config = dict(
    horizontal_flip=True,
    learning_rate=0.0042,
    beta1=0.9,
)
Rows from block 5 of a small image classifier, named by matrix and row number. Rows with one number belong to one channel. Each number is 128 + 32 x the weight over its row's rms, rounded and kept within 0 to 255. All counts start at 0. Numbers have three digits each.
Before each channel's rows are labels from the 100 images, of 14848, where the channel reaches its highest value: "top examples" is what is common among them. Only what is clearly more common there than usual is listed. The data: retinal OCT scans (Kermany 2017).
# convs1: first pointwise conv (model.blocks.5.convs.1.weight, 320x320x1x1), inputs 0-159
# convs3: second pointwise conv (model.blocks.5.convs.3.weight, 320x320x1x1, transposed), outputs 0-159

top examples: finding: choroidal neovascularization
convs1.87:114165120140157122160138057069158131142114120113156119112098138114123118189128134085136146127123169161136119130073170113138128157124133054107186125142168094194153112138113125153108168112129123139223111132172136147146091101109121070094148086135114112159156143126140144135163180075137094124110116126138085100124141186121124126110108167131128104149163148133173101175119111073188174098056124101091174074179112130157165154158155154175095064114087179136154122128186105156113164149200114
convs3.87:036148113188193075071140134125125075127122119094230143110114157116152112122114110114138193071124128091149101151151170150131069142124129099136045135130106098107139142113098100131154119116117097116108121032071141079125092123104095172134109100130138096094118148121060063091160148141102105146127144173142100135120085100098112059154106093180133117099098185105114107112105060148109118133117066089107135136144186126120146116155131112140172148131133102105148156127112137138101090140136113

top examples: finding: choroidal neovascularization; finding: diabetic macular edema
convs1.240:155078119095127122131142113091092182140110108116199119143133164144134099105116117109209140079179127107169146124142125106091104150144110080104113091096206110161168106119107159084167124091105123126151186120043171161125028104154065141132120077174127071148183085163134073137163111132132145140122120158057064099158136149117109133152109115137135128164110151096174122116134139115151180102043102124118110100134145139087155122135167114218170128118188161173143144117160087192090141154137099
convs3.240:139159101150090200177098175149099112117087158232072132168123097100099252104099101150120078137178100111103173099109136110134128089155138163097181109151157105129107080130116131123110127107111159149131140167193115140152101070193086092143130119133140193127117074128150146147071134128137103113115144196164114149114079137094156202106147092138108086160135137102147142074132149161104160137121151161255116141117132165138093134149168099112091131108093103167120084088135130139171132175129105

top examples: finding: normal
convs1.148:108115134152089143145094112113199147102075130147153121112129144118098172110121142105187176142124174135105123115170152141023134127092089061108124133145080086201136113116104118128138114141152156165251095184193200163105170133184175118114116097121066141191113132130158089112121179136139184115133109130153097174151095135169195126137120159076112199127167101084106080159135137175187097109150167111111107205133088116072087171131075144157176187128078089141117125122094104112124096161110130
convs3.148:130105129138131160096155125151161090123209211150118120156165144103168136140032120168084104085146134130128117132116160111128219088134096080112165115127131168103130176167047151120136163171142173136127148110126106163127185159108123107127153151163141101120139114097198107138177144134169134125133074122147131156170087110144106128044129082119138156127155131168119092107151137110210109151150134123151151108124132109115092102168203118098091115121152179215174153139138154124085041190087108

top examples: finding: drusen
convs1.253:092146129132113145147142185138113129107083142113148098115088163106084130121168146115184140146066133087132172130179082088096089113114190167150134161107126118106188180148131104098139214124124161128130124142009102179108147105165105106150168175197155115157139163154158198142111114127096137103135135116087142100112141160152096146153110138137105098101102171117161115111151124146174156088153099149126124147171104097160144114120115065168131113159093107114123108122144113116121135125120119
convs3.253:143119094066102044126130135155127176135156112104068130106090136114106001248121114087128135092146141119122147142114112122125168131140156140111146214141147125131077080099092108187149085110149135090098144117141150183160107224135137120099126139113137132116105111161104112109100141123113155117111160143076143091187185106138093098107165160117098161138098145165129114092130152112102128111137105130065148131176062100082088149120155114126108115116079143132159100113091150133096072095160089

top examples: finding: diabetic macular edema
convs1.276:119117133148113136131091130159161152155121110162109035099134153173090101097139057103134117181115108107144079110150152134100149113133059064169100121148133111133088181163088127145127102137132126154129130150133102112088109181150122086129071152059112102079143121129102102131147100118143117150181104056144121074142113175065106156101121165159097141146131074130155149160141149142111165087130149147153141074174123135140086099101097098108177181164145146173149219130126112141189110154143187
convs3.276:138152118134132151179124069147130151150083118155154118146134107136126141115113127153136117226174196120104116199123091102125169147108074172150109111128157112127151068146150136061120123128140124152139155174175107131177124100081153124148141127104117126134141090147102211135115095151167191086075152038176127123089183166105023130135153116114124171084144136110162178094093117131137140136137231138120072118231154142159120147128026156128118152144153107133068130106148123144135173101100136

top examples: finding: choroidal neovascularization
convs1.199:172182109168140127151153109152105132164089137180156100113183122190133057178052132188161121151149108139143100154086087144089149159107146160129186115148073150061163065160140146129149136157171155126116137107138100181192161116155129082152146156132128197056157096145073129125111133088130098137119130167152098083139104073094108118143052114102134115165090166167166103142121121131078156115177146112109095137137077100124168137188106131189150101090173119144120104106142103132146113069132132
convs3.199:144165108180121138136102139123113071180128188122120129107169097103101105080090081131110096227104090129129110092091118125113115152067094143133089091191175206155140179127149120111167175127077091167092093139126104066135161079131062169133104129093119103126116118102174047097135111134078133063108195096175143117133087137081177151173125126142118078105166121072122118140111102119120088162162118103157168113107118141154138104135109122120092145112150140117165081154148101099159154112171076

top examples: finding: normal
convs1.264:139143119074096088103141208180098129099139125183131079119141132130141158114069190169128093079106111130128114083167093125120103111086085076141121152141087093137181141146157149123175148083129162120112058106172103091163176138205184104146146191125105124120154136080104077134077099124136097126148133104148132126090169143124101107141152109052120170108084138177062183139133118192109134110144114078148114094147112135090144109117088151125108140083111068118138077143174170123082081099075144
convs3.264:147147146154197156106105106160132098190121177175155114157198104109124178078135170162109142130130146135119062127110199129137113120141127144139102106132168213131125168127063135149192148139142162124156112108165115119158177146067125129134143157135146166207113205127073144137084176138108144198084040086133158173200104141152100179102140076165177122171075092124147099097128150142183185179128172135122099101130133123148103123150085127105129127130161209140087149132097148123139099149110152

top examples: finding: diabetic macular edema
convs1.54:125111137124130130139175066099120131148128098114172188125103218120140112156129095150121205103113090087108068153127134118164107169125125100098132162145150116176141162143133142114140097154131138116147157123100183125111099085155091123105171086145163107131146155137069139126209145080136088099136131114102086140164152132125132107110119159157127146108128125152150174146128111111138133156042212116088170148150094140115166109186073139206113147145106111117137094108179169167153138239177097
convs3.54:139127148075071088148099121129156165147115114066047094157090177152128077158034053123126114103122150120128165092110069138135146160086147159121185168149151124153157109139123144132096145137147143121152155133147101177086123088161184118119131124088137107142129184149214177187092153145138192136098146207091144138114138124123126129091158153156144137200161091138122136133165129084127079120128116117146160170146090125153078123118148107139178153121121130111117106114192156111118188084114073

top examples: finding: diabetic macular edema
convs1.86:141158102166090122147099128155155121204116139117138122183145146111135155145122185133134110152053123119120129123056157156124127139126126170115148164100089133099153080124084119159105125146109177134097182104166181160147121122178084024110131101171114131139125129173112107144150143107079206149098150140125100118136123087148126085153175150139123126177094132115188125115091164165160112077133122105114126165135126130129158172177117105085105145133076222173131125112144095151159147169114118
convs3.86:075167111102119116079173094109136137164115080086103116112138161122161130047029088115160130113138180181160089167171164124105129086091121098164040159179092125138157113194135143167135156156099115174151075135086129213127147103098092166169146139030116073162140109113103084054068110134129153175128145130111106114152081121129077138144146151154102153119125177152147116189156137096114104166108097132122145073116150143094141130119093131153170099173151132082102150149135136112134107143105147

top examples: finding: diabetic macular edema
convs1.107:080090130154103147122136102180126151178101160060139099072124139097121127103112129127137133101124096121183115131102117180088163131164161142109126157150140114159133146091127109168189133150093122206152083163180109135136097104093097126140112169092080165221158127115131098122089111178104072120144132082101088095102129143057091146112187158133149097080047153170163094136099145144100180135096109105139143078134159152211099061077176058124115128099162114110170125131117081136156160155180157
convs3.107:173156167129093110144112122113124115089147092084103155180155103082149073147121104045141118164126158184118137156148090147135110136089110131123074112102110148120173154163141170074128167165087167160160130124091136141058124087147132138165174131159120092127196066141104129140112126125153191018132159085109177137165107100107055093143133152199076159151152119156107149163148153061172185159161157109164134087177075141153174150155075092191184158134152121121149147199177095159119133097102131

top examples: finding: diabetic macular edema
convs1.177:105110104165164170132111160085119135121114115114086120133158146116197187101103093105145208108118108120137108085051100139165063151116083060134125163167150116207159147146118135118107108107102131111088197125118160158127138104101165128115179090143145074089163145153158136125161174119151049118148134125068106142132222124087129079068100158157133154126124199090119092151131112069166173109112130115143127159166162107098100108227127129134137131134117130148164096124168172181169153108168161
convs3.177:094173124207178084122133159141054137115196117152145147153179189067111130095086132194120072134127135158134103142170160131104129076093076152148028128147145149105133081131108129095135102132098195134156119158098155126151141127084042147148135111152103157128149044067060141088098139130169132124113088065198146126155154101053075148137108114120047127114100129118147147104112135147152188136158149121106087079117142140124118152133049135177184117143128173168060136120099120145170116142083157

top examples: finding: diabetic macular edema
convs1.259:121104120105127125145150136106143154123136141135142115067150122140153175110136090111167101155141145127178141175184137159084176118136128168115122161116103136065092108101084080101168122116111155134082137128151076119124072107111139135160132148105116089162151115112142066122090106181136190167126134112173149143151082115148125142151142185144120121112056141067107210199127141128131151141128106170149133083164179138115125182087127073124133156115135164128104125133139123141172111088104171
convs3.259:118170154129151124103084133150115137125162142129091148175193116109140167120133087081121123121117158153097162116107140156144088130166139141095078137172080169134115100136096180139153141175149161107144205109063161122047188118118138068125122151203098159165127152106114129169209189123038147091128160139088168143146105100142158108154139160178087100152114091141123133150137159100172170126162141103110092093111084091151158097158098094171099122116115123100154132149143136183123140109112134

top examples: finding: normal
convs1.72:089129131125096125106137093171037126128132183141103110102173061150153142131180164140131191103137122121121049106092112122130132142121138137153154041161069156107083169154141157113138146098089146144142187132175163103149169148127126159090134127228152097141159099130134053127120099104119155124106125095198132144076166107100108066124092135071086138098123215130132161139141121163132102136119137093110105163131130099153144103068125092086120112090100103116153089085125145144143110081092141
convs3.72:132142149072065148126132132110085115016025041126087138166160068111135070102102088094129140100174075149150163147144086138112172111133116129138101108122187171172145175166138170126144144146090118123096093160130150138072145080143101151128135104129112127088126159107133056115095123123143140042108151108144153114190110116112120116190130103162060142199065110150125162061113120144182158146119214127130129136128110152129166180131156115159179157137101090159138175137141104128122178102134136

top examples: finding: choroidal neovascularization
convs1.307:148148133126154157146102049207100099116073163111100139171130036124149087112150125148147134040177147152161109136132065122114140103108159185099145074099105172173079081170077084158102132148115074126102073094134205135135100133093141134180137136117154188076109145137071145143118133115123101133123108146121177146156114115119162145126141121181118160121140113139123138122136125107159114174194142077169123171158146116158149143193190130119222075077169158161147142129153110148188126045122180
convs3.307:189096099132159168180155114096144124105185162139157135138096129160122202132173099133164160128171134087104138181146135092131158187202128099104115147087139151097088074097153158193134083100161138075091193181095132184133104146108179157104138156153078134187097168108103124139135100144144129126134155131136152129094173147255116108168195152086112137132081183137172199168116126115110156099125168112143076172120099104187184125098157161129126122164096141139120089096090139138147154157130161

top examples: finding: choroidal neovascularization
convs1.227:101074102117124159123158097112094163126130146106149090113138081127027142103124099058169217176100091042125131098156123146152140152132083065121153099118164076120096084140167087168133163129152166146147158139145131112148199136129104132135141185204167096085184142129121179201077145094078189097142117106148117118128192134105140080080079135104140174134166120152125195145122113107162154227194170122160115092129114137128127103092120172134134106129122083143144109107125167176142172107170083
convs3.227:213115148191093127136090095138173064148060078102104089117078128132156060177166164097136133190127122120122157117100113139132118136157089122122116132159096077144161183111078116095108174076150078092112166117146165104067069172189117113092157132122107065069121141154114148140079128122102108130051137179033161166144126151081143158156170125146104141079096118163134142077151099172135098124137145142123144101163095163109103149123053119172124198136138158067149068189137146139109146101101095

top examples: finding: choroidal neovascularization
convs1.31:152118103100092136102166119152135131092171128101128100121169071109083085135039162083098116131151128119152085118097061122096151135114127082154126087084140098047139098116152163162140180126112143100095106123168155121167139128187142130101113175123101183132146119109172106132093087105127131109135118147127055160105121193130114155142137178110090088116129138181101054101138137177122106109114111110085102093090114133152142084080154150131132071133076073100184090137105128097122112109132139
convs3.31:165192169163206168101125089100147113123145163147164121181102134105134159039115158156122151185149179204110120125097129109112113142140136148135078113154095165122170118141102155084150158151129148141142151081096126111117152147109114161164154099163123111231117125070098121154061112133139136120138124133127152168106144128140073141163122112194105132123090109141105090198130150142164122129154190115199128116121163142117141150132086126186104130138160086139089126137160128138152113111066168

top examples: finding: choroidal neovascularization
convs1.94:095085128157141130120145124140098125143104180122125117193134108148131122132102095108138044130174064079114122118082188111081109122124131124179164101126129098128045144198147186137082136133117133135115107147155233133100173145131100128099154123120098111081163089158107189137163170143157109128141122153106082106148113148120109094092166164118149115156087179112144147160127091103098105090113153093043117238152149108171097101123127158173168168099103110139140092130106091122124141100158125
convs3.94:176152100098178129148129114127140151143127160139166122120119137180073124182173129116138158106160176119126163149071106095131129189155196129110223181131173160146091067094085112202100082106170108061131156113145122139137124159095145132128095144126086189138089157154141171145153109143142103138103181159135138109017146149184154149122172133056173121111153209171141085158110134142122006092114115165180134224126145121176173099123163186106084124151114112147120084091114144157154145149139146

top examples: finding: choroidal neovascularization
convs1.252:159135152097144131120150127123162080151167135191179117137128175149138115183098133134083183083122144145083105128136128099181152117174143223172152114110144126101084184154134115098107137182122086136143170113152109064093122104146094103181176101051139108087151127120182168059127157116126083075089117214127116119136076137180124113129110159178160123122035196153152136192155138115081128083104088190153143116085081127156137173061130065119111140134133115135094139136136162067151126139164132
convs3.252:049136127151077109070134143152143102066097078147064097148100092175133164143138137088141124156144111151112123069124180144094154112115167136110216136171168088190113170134124106155099131138158143129069143153079139176109133164173092118094111125155158099120160176124083132106109147146127147145134160180108130135123119163055189171120138094205122144141138144116099094104157161104143122162114083106152056145140083126115169130117142095129136125095156096168182148137164139099119107165145036

top examples: finding: choroidal neovascularization
convs1.244:129085128166108118144100220116064108243114162105091135150063152149148158136092133129136063136121094136127105113106123168113036185131144079140141107125147112157122094125120135122099070118090143121114101128136097081063145156145105107177119118186165133107126150090104132126154210154131088152100111090165142165155125111094119070133164110155099127087106138101171160135108109155218078229105077118126110128130129147109115116170102049167130074035142115132119107106141129164139154077175176
convs3.244:224131128088108159075121121087132087078177124135119153120136075101101135151083139102120131092140092074167144092059190132101202121109134150112184083125153136090146144100204126094113098085114136151108123153061107087084102148097137131105083135155127142109082184143116098148143112135066112112174131098123142132072098133080113098131132153043135154096158162131148143101114115129167060128094075177080085154100142085107119149118204129094083108121121139081113143094090115102141144154184097

top examples: finding: diabetic macular edema
convs1.26:134122136139114095140089208123114131075188160130091181123139113106127179161147199143129081118070152118119109137116162124125055212158144127109158123136148114171175141099151173090179113119139147151117094166180120111148196135130222145135111160140162068153118121147082077129133110149157138118137138187095126183113180109134094163147116113153172119068069122152148100206105127152182119088136148113125118100083157115062159119189166134118108126130126154115113179107167138152162126078128143
convs3.26:108149134150134129102131165177117081228166173166144116117131171090147165114113151175119122152109100159126113083151226144145109118117099142142139134160081147135187158166068152120197194199138156164137144134169131115112156174101144099108141155134179178179125153119219105129236147138103169160134113136089148165180092151134160149082126134170145141091105096100140080126142101129147176150137131140127110125108162130181095100145149123128151111131222166151137205149131148120120079151111139

top examples: finding: normal
convs1.297:118128130153087119084058176103100156174156196201172138173110122100129192127101163142151044126122115129101161133138165143111083165104123137124144151123149120157188119110139141127176093115079168089046076147150102080121135147130159108129137098132176137179156113111095192070116051133166109123128125146060099139093138111131124085137124175130124105096112205101130196138129121159103101139138110075166112107108169125069124093096108093129181095155173170076138104131186120147066124141119109
convs3.297:135151161126155150108130145155109086144172170159226128123137092122135229072108126169098116150088119156149043127143149111136133105155070110125120111107105154123102132138072118097163143176124178157160170128129163158137166115116156141083146182202118188126122142071229124160154143131140115159090067137132117176173110097169142144141094092086138134122124155168138122123122077132137149130128164134189124103140139133139126108138234125151155082143162170140138163133107139129133067133100157

top examples: finding: normal
convs1.271:088137119125066104106127121143089107107156160111153179143096058159158177153076192113125100110117121125127135148150113121074098155074132068129131093155134134148123126156146117089155127135122127107115093118125141121149139117193201116117130137151097092218107127099092124120189087153112145110113110127120092160061148145147110138137087117083139090062119199199084167144127138193117054109206110113109096186100145101054139146108180112147136121137103150067160136102136126118117116117081142
convs3.271:149128126131087127175112109094145194002090032102070144149122080160089086138105101044138110121112135097132172119110052127102127129147151154106111123085137120128093115112165168072100101087109087113082083146124136131110102050181124117120126091114093069066128116143105134138056119116144114073154165116138127095105125129108095116156147135123078164158142135133126191102102132114113117118121148116135135127146079134098156156091080109159119152118054087102145075111145088134138195079150097

top examples: finding: diabetic macular edema
convs1.162:126124172143138133116142105135155106140126170131105123144157099067137124133133157114160137193151143124117160088094133160119143109125095105120112188155105160087104210127191140102139111101104074090083142103128138172128209069084109045134133118020088118134143149099189083106136130105144100096103182152133154153149149149146108142130102131078144069087137114144140099134141182133070169153084133154154106154179113084122120105172100117127145166141114115094223085137110075154162123077154099
convs3.162:104115121113176084124149116167187144197142125084116131121253158123162187121098128133126137109173180114123112170116171134112127155143128086124149154169109161156149184162109188166128151115111150109063140068136092100135137166119151115158147134092086137167144198178116139166142133144158150111129195220151120153150169131115074153108078061124113136136079124198133059105171158138148097142098140126055082146171195109144112165146149127116094115151185144125127192165111139154068109107139130

top examples: finding: choroidal neovascularization
convs1.75:107156126129167143156146119138177118207148182132090166146081076123115115188166105125146147134165110136144096149118151162114193159133099123117130041128137115143071188197123130132134146104157107147104048144079078078097180090086112097173128138113134115090153108146119156078143130111154132114116116202125154164119112133145144154128140126113141187169159131090100149182142102099175155153132165155192155096194096107149127173105138146077081165108165120128133173127178156129086132058127136
convs3.75:151138110150086096154149166119129136131217126147132122168097190116110202163102117092152159137131168162104232097141144123148135149118113164122173125126163116095051115105115125186120114112138148104101164191204121138128119176173095116074097133163083136188095210153130084155105157139099145160127102186157131128159098154165165148136100086176091135181116088091150157142155188083127135108109170117134061139102049116145139097105152117134138138138099131163141107138088148137106169172131074

top examples: finding: choroidal neovascularization
convs1.140:128145148112112190159131085163139109104097124127117121143126086163133173130063182146138123116154119152176128133085101145145117145135121204106144156098109192090160119148100112165136111122113092180095123156126158147121122126118046161127149120159117148118097123128076152150145112140081107196105128126131040175135142144117170133086153106109111202096159111091112124102100140141143085201128110079114146116126087125084118102129112083162188142123121096156096186133141077137154146034108137
convs3.140:161098088094202117134186106116132142113124163097230080135125146154131115120189123136139159150211137133107170170123163099132115137202141067156117155105141131117079127095163127186086103111175116099108151136062134134185074129106120165078103164181093155178108167108102103129080094161235113164142144131217105140090185123191162098149161082136180140160068162152095134129140120159149131117113111149114116191166117089206127099129167170126091129145089124111070110132121141098126106184144165

top examples: finding: choroidal neovascularization
convs1.234:173145144110146129146113141140106158136105184084159147119138060115079127102144129131127153201110094149102162125111152138119135175187141161147151086173131126142080210180107104096141130149107124135127115154144111159092061066147115162119083139126143170134153137138150137139092163145141090108123116136066125155130101164160118167108128152132081136128097140142124086139153120097105118004183131049149135118183123061113136133085112157105087139125113090108111106127158168133116130065081142
convs3.234:090170158087130169122128064128087125152052054109096137057182151105168117167137113118121066096083075096130102116153129145092170135071136074125125168168104081169176124109173109074105140137120107176136114093110171086136156150112069102193151127086145073111166151056157157117132139123142156127125129089126100114094117134063141133091098141120098148019136131155140159156114122138152133148113158104092160098139145142122146170146142127119165110138162116146109136144222120095137143085164125

top examples: finding: normal
convs1.16:135075115119128123110132155162158150100170193173115060081096124100129144134129162118148115163131142189198139158108124148122133113176156157099098105094143203208144104107111085093187080160131137099175145109150078157159136126094114183108081079160132102158149148119159109127116104129088147138125134120109076143148145137103143076098112169103154153093062223118097065082096136147179100113106136120109145199106124136138119130119129076123132118126114094093102122176123135165100096098084184
convs3.16:172126123110108114154119110116155094156100140063132148074142137090172123111160078126104145219109127095134059125076174118126066147142167150125064123071125158130137181107144191171062134091161099061135088106131089149064119090128153160111136094078138198125119205129073097138190142143136107162102113144137121114114131112117144114113121132145148152082087144098121151132118060109137081124144135106153124164178099104108102186095148128190137089151129153068148113127142110115096075039103096

top examples: finding: normal
convs1.152:100123100080132164114114155130081171086155143175138160102130136108119172121081156090127082158120132137192120114150129106164088084141142109127174180121135141214155140145119107125087128175119148110163169157183164144147130140120162148049136163173149106138161173118140115175041070110134141096109126142068159213142121111162190160117131197067095161117138149119110148171115125134120083110096116038121088165115128142123087143145089170166076126116147080181151114147100189170173092115115140
convs3.152:159165103144165081160143120110108073132107153105107128070178133127185116129111148156163113105146186174121166108105074122149227096142108122145164077109143144123132173109111115121082136111136100077082160136156080157148120111220135114115096132062102143174112122092166072141126126134132146145109123135157089112135115117135103101093122062176128148088088102122085059083109071109122095152073144109173131129133097093108131127098147170172195158117123178164157138137101166110083099145114102

top examples: finding: diabetic macular edema
convs1.45:084132140129139132110147140148171112116143122139139149125140087157104159105133112161165124097134156121121115093137215154130148114149103039116120107134089099116074136103098119142184114134159115123085106111130103108139132090098101117135069135056116069108137088145110126090125111090117125094124103136149160142152131158137124078119149105127134155140123101098135153215117120113093153059056179134137140096144077122119127111188156066094160161183163090102103192084094120180146144124127109
convs3.45:160120133164096080128119159140122043119168091135098101112112138098111078159104152098158156148151116125135153083130221122126126136126148154106145096136201159126115145109075096176085096110171138140104115114107089165107103158121116138089110184153128124134111091075162163114146163138117124141168105156099153146097114145135205068147117086120111094135155118154064075186120122112098126124138125120143130132076076115159123119114134101084118140103085071147206081130117122140173101173108047

top examples: finding: choroidal neovascularization
convs1.134:060106113077139158131138148144125064140097150107105161207117103114093069141123125090187109135186161123137112085131121120195148138126099124086104038147151144143138148129100154113122096143145062125096180112120182095087204090138101113114161104082124079129166124130113148114171101119171094125092124112078172132158118116118135102129148214144130212114085123088119139208115155133096124145080119028179106109116124104160094078117145128110155142128182096110135119119125112143119105159134117
convs3.134:171150162168063094132074137137145101131105140132100090146100089056146079088031137103118135145101140092136132096137074124129090097073104130106152082160160111163124190153139140107145157163150125140113155153185100155108089102113063157143141169130136113154159113067161203122133122096114142072081160091098119135159093145205155124137104111153059116084136139064122069135140148106110136128112131148153118101102100145149093120112138149124152176158114101136184136165139146131114092152161083

top examples: finding: choroidal neovascularization
convs1.3:127133092154159140132124099137140198255101149143142119093133133159194134066067126125157149081162171141122132121119119144086091137060153175115117089122141038151078153146080100088112178130116063136142133134131119176077135134125083040175085089097123183114183175144138081120160146113120098182137135159113122151153150147081143195135120127148135140155124113113175130161128158078121124125147165118131129121179070106107137111207114111073147121133126186158167071129174136143165123113180092
convs3.3:147166104104155149184127141114182150118111157164112129173094153147113203089173110151157158188178147165115123150086019084159105185157105142126131128114166154084113138145153123178164095133149109118115185187200114249162115132131180124080139125161111132106124136155142167134179100148173131140166207118140146144147166151160124086150147131114133124165093154111162146121138113155106155099161133133132164175138120127147167105107146152082091119134096114132151099096115160121125164083156152

top examples: finding: diabetic macular edema
convs1.153:177164100142125169115199243174070096152140121153092147095114122116173108092074127141153045150131126118133125085121051138114089126114137090116144113163143147125147107086120118159132154134089141112108156126160087134184107080067147132124146107192145124179159056131149129130100129081099066133111141070102158149118126096120134164175140137133114138155134194161101122105111165135178158145099124105180098148144078145148134142106128072126176116130083092068192143127135122168132116143139212
convs3.153:093075097110118111107149058129098124165034129084163167134118182135138169055144158139130116159211142153143060114129187128118165147133164100133125161081127137135121119157103105147151134155095125099097078097150119130113122138068113115127143096127123086181133122159104098145134164146185175143123111117097092121093191082141135140133153117154146147157127143126117094132120175166128138130135098142078192179153156144096174117130080095118116110127153177158150155135145116121180112112160160

top examples: finding: diabetic macular edema
convs1.61:133111122092081109151102139141118126176108114164105128141123183137130215073140124147129096122143098143173123108084157130119146096178093036140144119125092120122113141130081108105163108121156171082180180107169160122095079096106126114132156126121172148183158124089109071142145112140098136170133108128175157101139170102072198135152123136119141174118135140129126176140136119140125116141120123115164130100173137115093114091169088067127206132128160085095147143105140138133177178111174179
convs3.61:153110160081119102116082096130114123124069082071102130104160136148126098125137149081105129146063126086104090098098071148150125141168072107100111124113087100135103103152125128153123155099114112132104145107113193112105081136106152123116094104090069103133134180116067119117071058076089153125121120111063162088135137082139084078095155073122104106119094117123113119138114143082152084101135122122105157172101064098100094087094021115066119160103078106091029088143116131152164114154111124

top examples: finding: choroidal neovascularization
convs1.101:137090115122087132159128096167157146172180158048162118120092093147128171131080140185223141115181184128168121124150119135094145126124161120118149059121118132138109184207073079145146104162092103118171155133145140127084052135093065115105067141190187102119142136150054121102148117155135120162131105160107144156113129194084133103166166170156172106128145086141153166157137152175172153089130113081093114174169110156131110104091146099128124147074137208093121137127157196202204117146130138
convs3.101:113196133103075193131190180098172100131196144150118107127074097124123078139181130210108113108184155126139111111149152114156094107144179128107163111093127140118097115137131169153127108125106094153180140195111147108140096083098130121101163166161147127165082164100083198143149148123161159136120128073155088145086128148198180151128117127096124093097113121134143122109135034136112156127111160091236143117133152123145156143165135144152064123132094164081106121120081145095131123140170110

top examples: finding: diabetic macular edema
convs1.312:145140129113138086153110143103181156163150119122204189156085120116166159160083174096064169072159125143103095158076145110148039097099104159113157171141102123091132071145116194125106108110124173115151116083157164186169092129098093076134164204126151065151119087189095106162135139150113158135106114185187123163128153195152183102138174127092122114098153143170120127170120135107178130103096118135118156137094131126049156126188159117145062095156146139126113109104114163135171157109138060
convs3.312:147157170044145146138141192116059119164128149183042140051134133127158134185100120130094053108149129107127130154126080126123129144149126148153147169158144140112176092150155118122149143177120151147143116174113126113089139134129140142155143130160118164133158099106178215171142136140072166115112092126161155151164079132127100187181154187080063120116028098105150179116134138134168155193125154098130089108084111170170173108162131116144052169152160092161138154132168125115148137144127108

top examples: finding: diabetic macular edema
convs1.39:128108135107126118173113164151125044146142149158114101097118082142160110159143163119183102164134143129116073126105094131110091145095088171142152107144124138205150132099083219103136095130110164113192093124101166091138209077111154114160138153123133138119145052060141073127176170105156114121119142137121145194096113170170182130120133140115190125082114175102110106162098172123135160070140088177108067143150082113150074166132134108117165120137098195130171127109108146112159161098163132
convs3.39:188216135113094092112149118121087123155127122174123117159103150114118181128100178204145157067208058150123152106157123104141107150072117120160188141099120200115156094131051117181134148141107152141191137128150111100199084129139156068089110081152164066115130144102139096123150112122158120116120058169132122129106198153120128147118050102183137122144106193115081094183128152160143155160158107101166138117080126153129088103107115102114210114113108118210123099154106093133169104112154152

top examples: finding: diabetic macular edema
convs1.315:079157112093118131139176120158079181145117124071153129119153122121150108127130112135138163133123137157142112116116139118159138158125177129129119110138149123183148131110096117147153186077095131100128205101139100100050033120161126088098123105081097090104171092114147065170112095096124085118140141091112201125144134115120210202156133157064103107106153105065096142165133139143155147072123176160112174087107131119132153155113185103123158157193089236069145069148119113170179118156166146
convs3.315:164092178141079102111110116095206119135176146103062116163109075119166211137131102147089146122119127031112096067122182130135150121169148085101149084141184112134148181137112161179169150135126097087140145100132171129124150208121187102123145177110118072128118094086129087096121151118095137140126132178082115117177176132166208115147067138127147144068092138093102148112131100113119200122140158102175147142099111126142105140139119141114095129110114110127172134146131115127162127177108129

top examples: finding: diabetic macular edema
convs1.99:083145142115144174102098120114084077129151182125102141124100199147148116117127126167119199130133136125098106112115156135121161099086117135099112147131111105157086144125158083098118114119079101143117205102140133142124116114130128184071128173112136056151132122179127081157124078148100076124151082126121115100131082086111141121137136127126130128147085182119154159113102117123088149187189154091056144074179156119148161114087096148124130127158110143122103142154139171137078158110130129
convs3.99:121130165139197080059161075110135080119139129037175113162137230120143158115135134097164159194175156143127067096179198136126145084096151138158029143108097136136110154151122135147119149120108186148073120099122132092124137103159075101142127114154149106155137129160141131135083116128113149188098038120070070145122143108114111168137058102197145141226137102084098122115141139157128118152156081121112157128129125139119143131120091089128117148093136124116102181147133110104149118100157124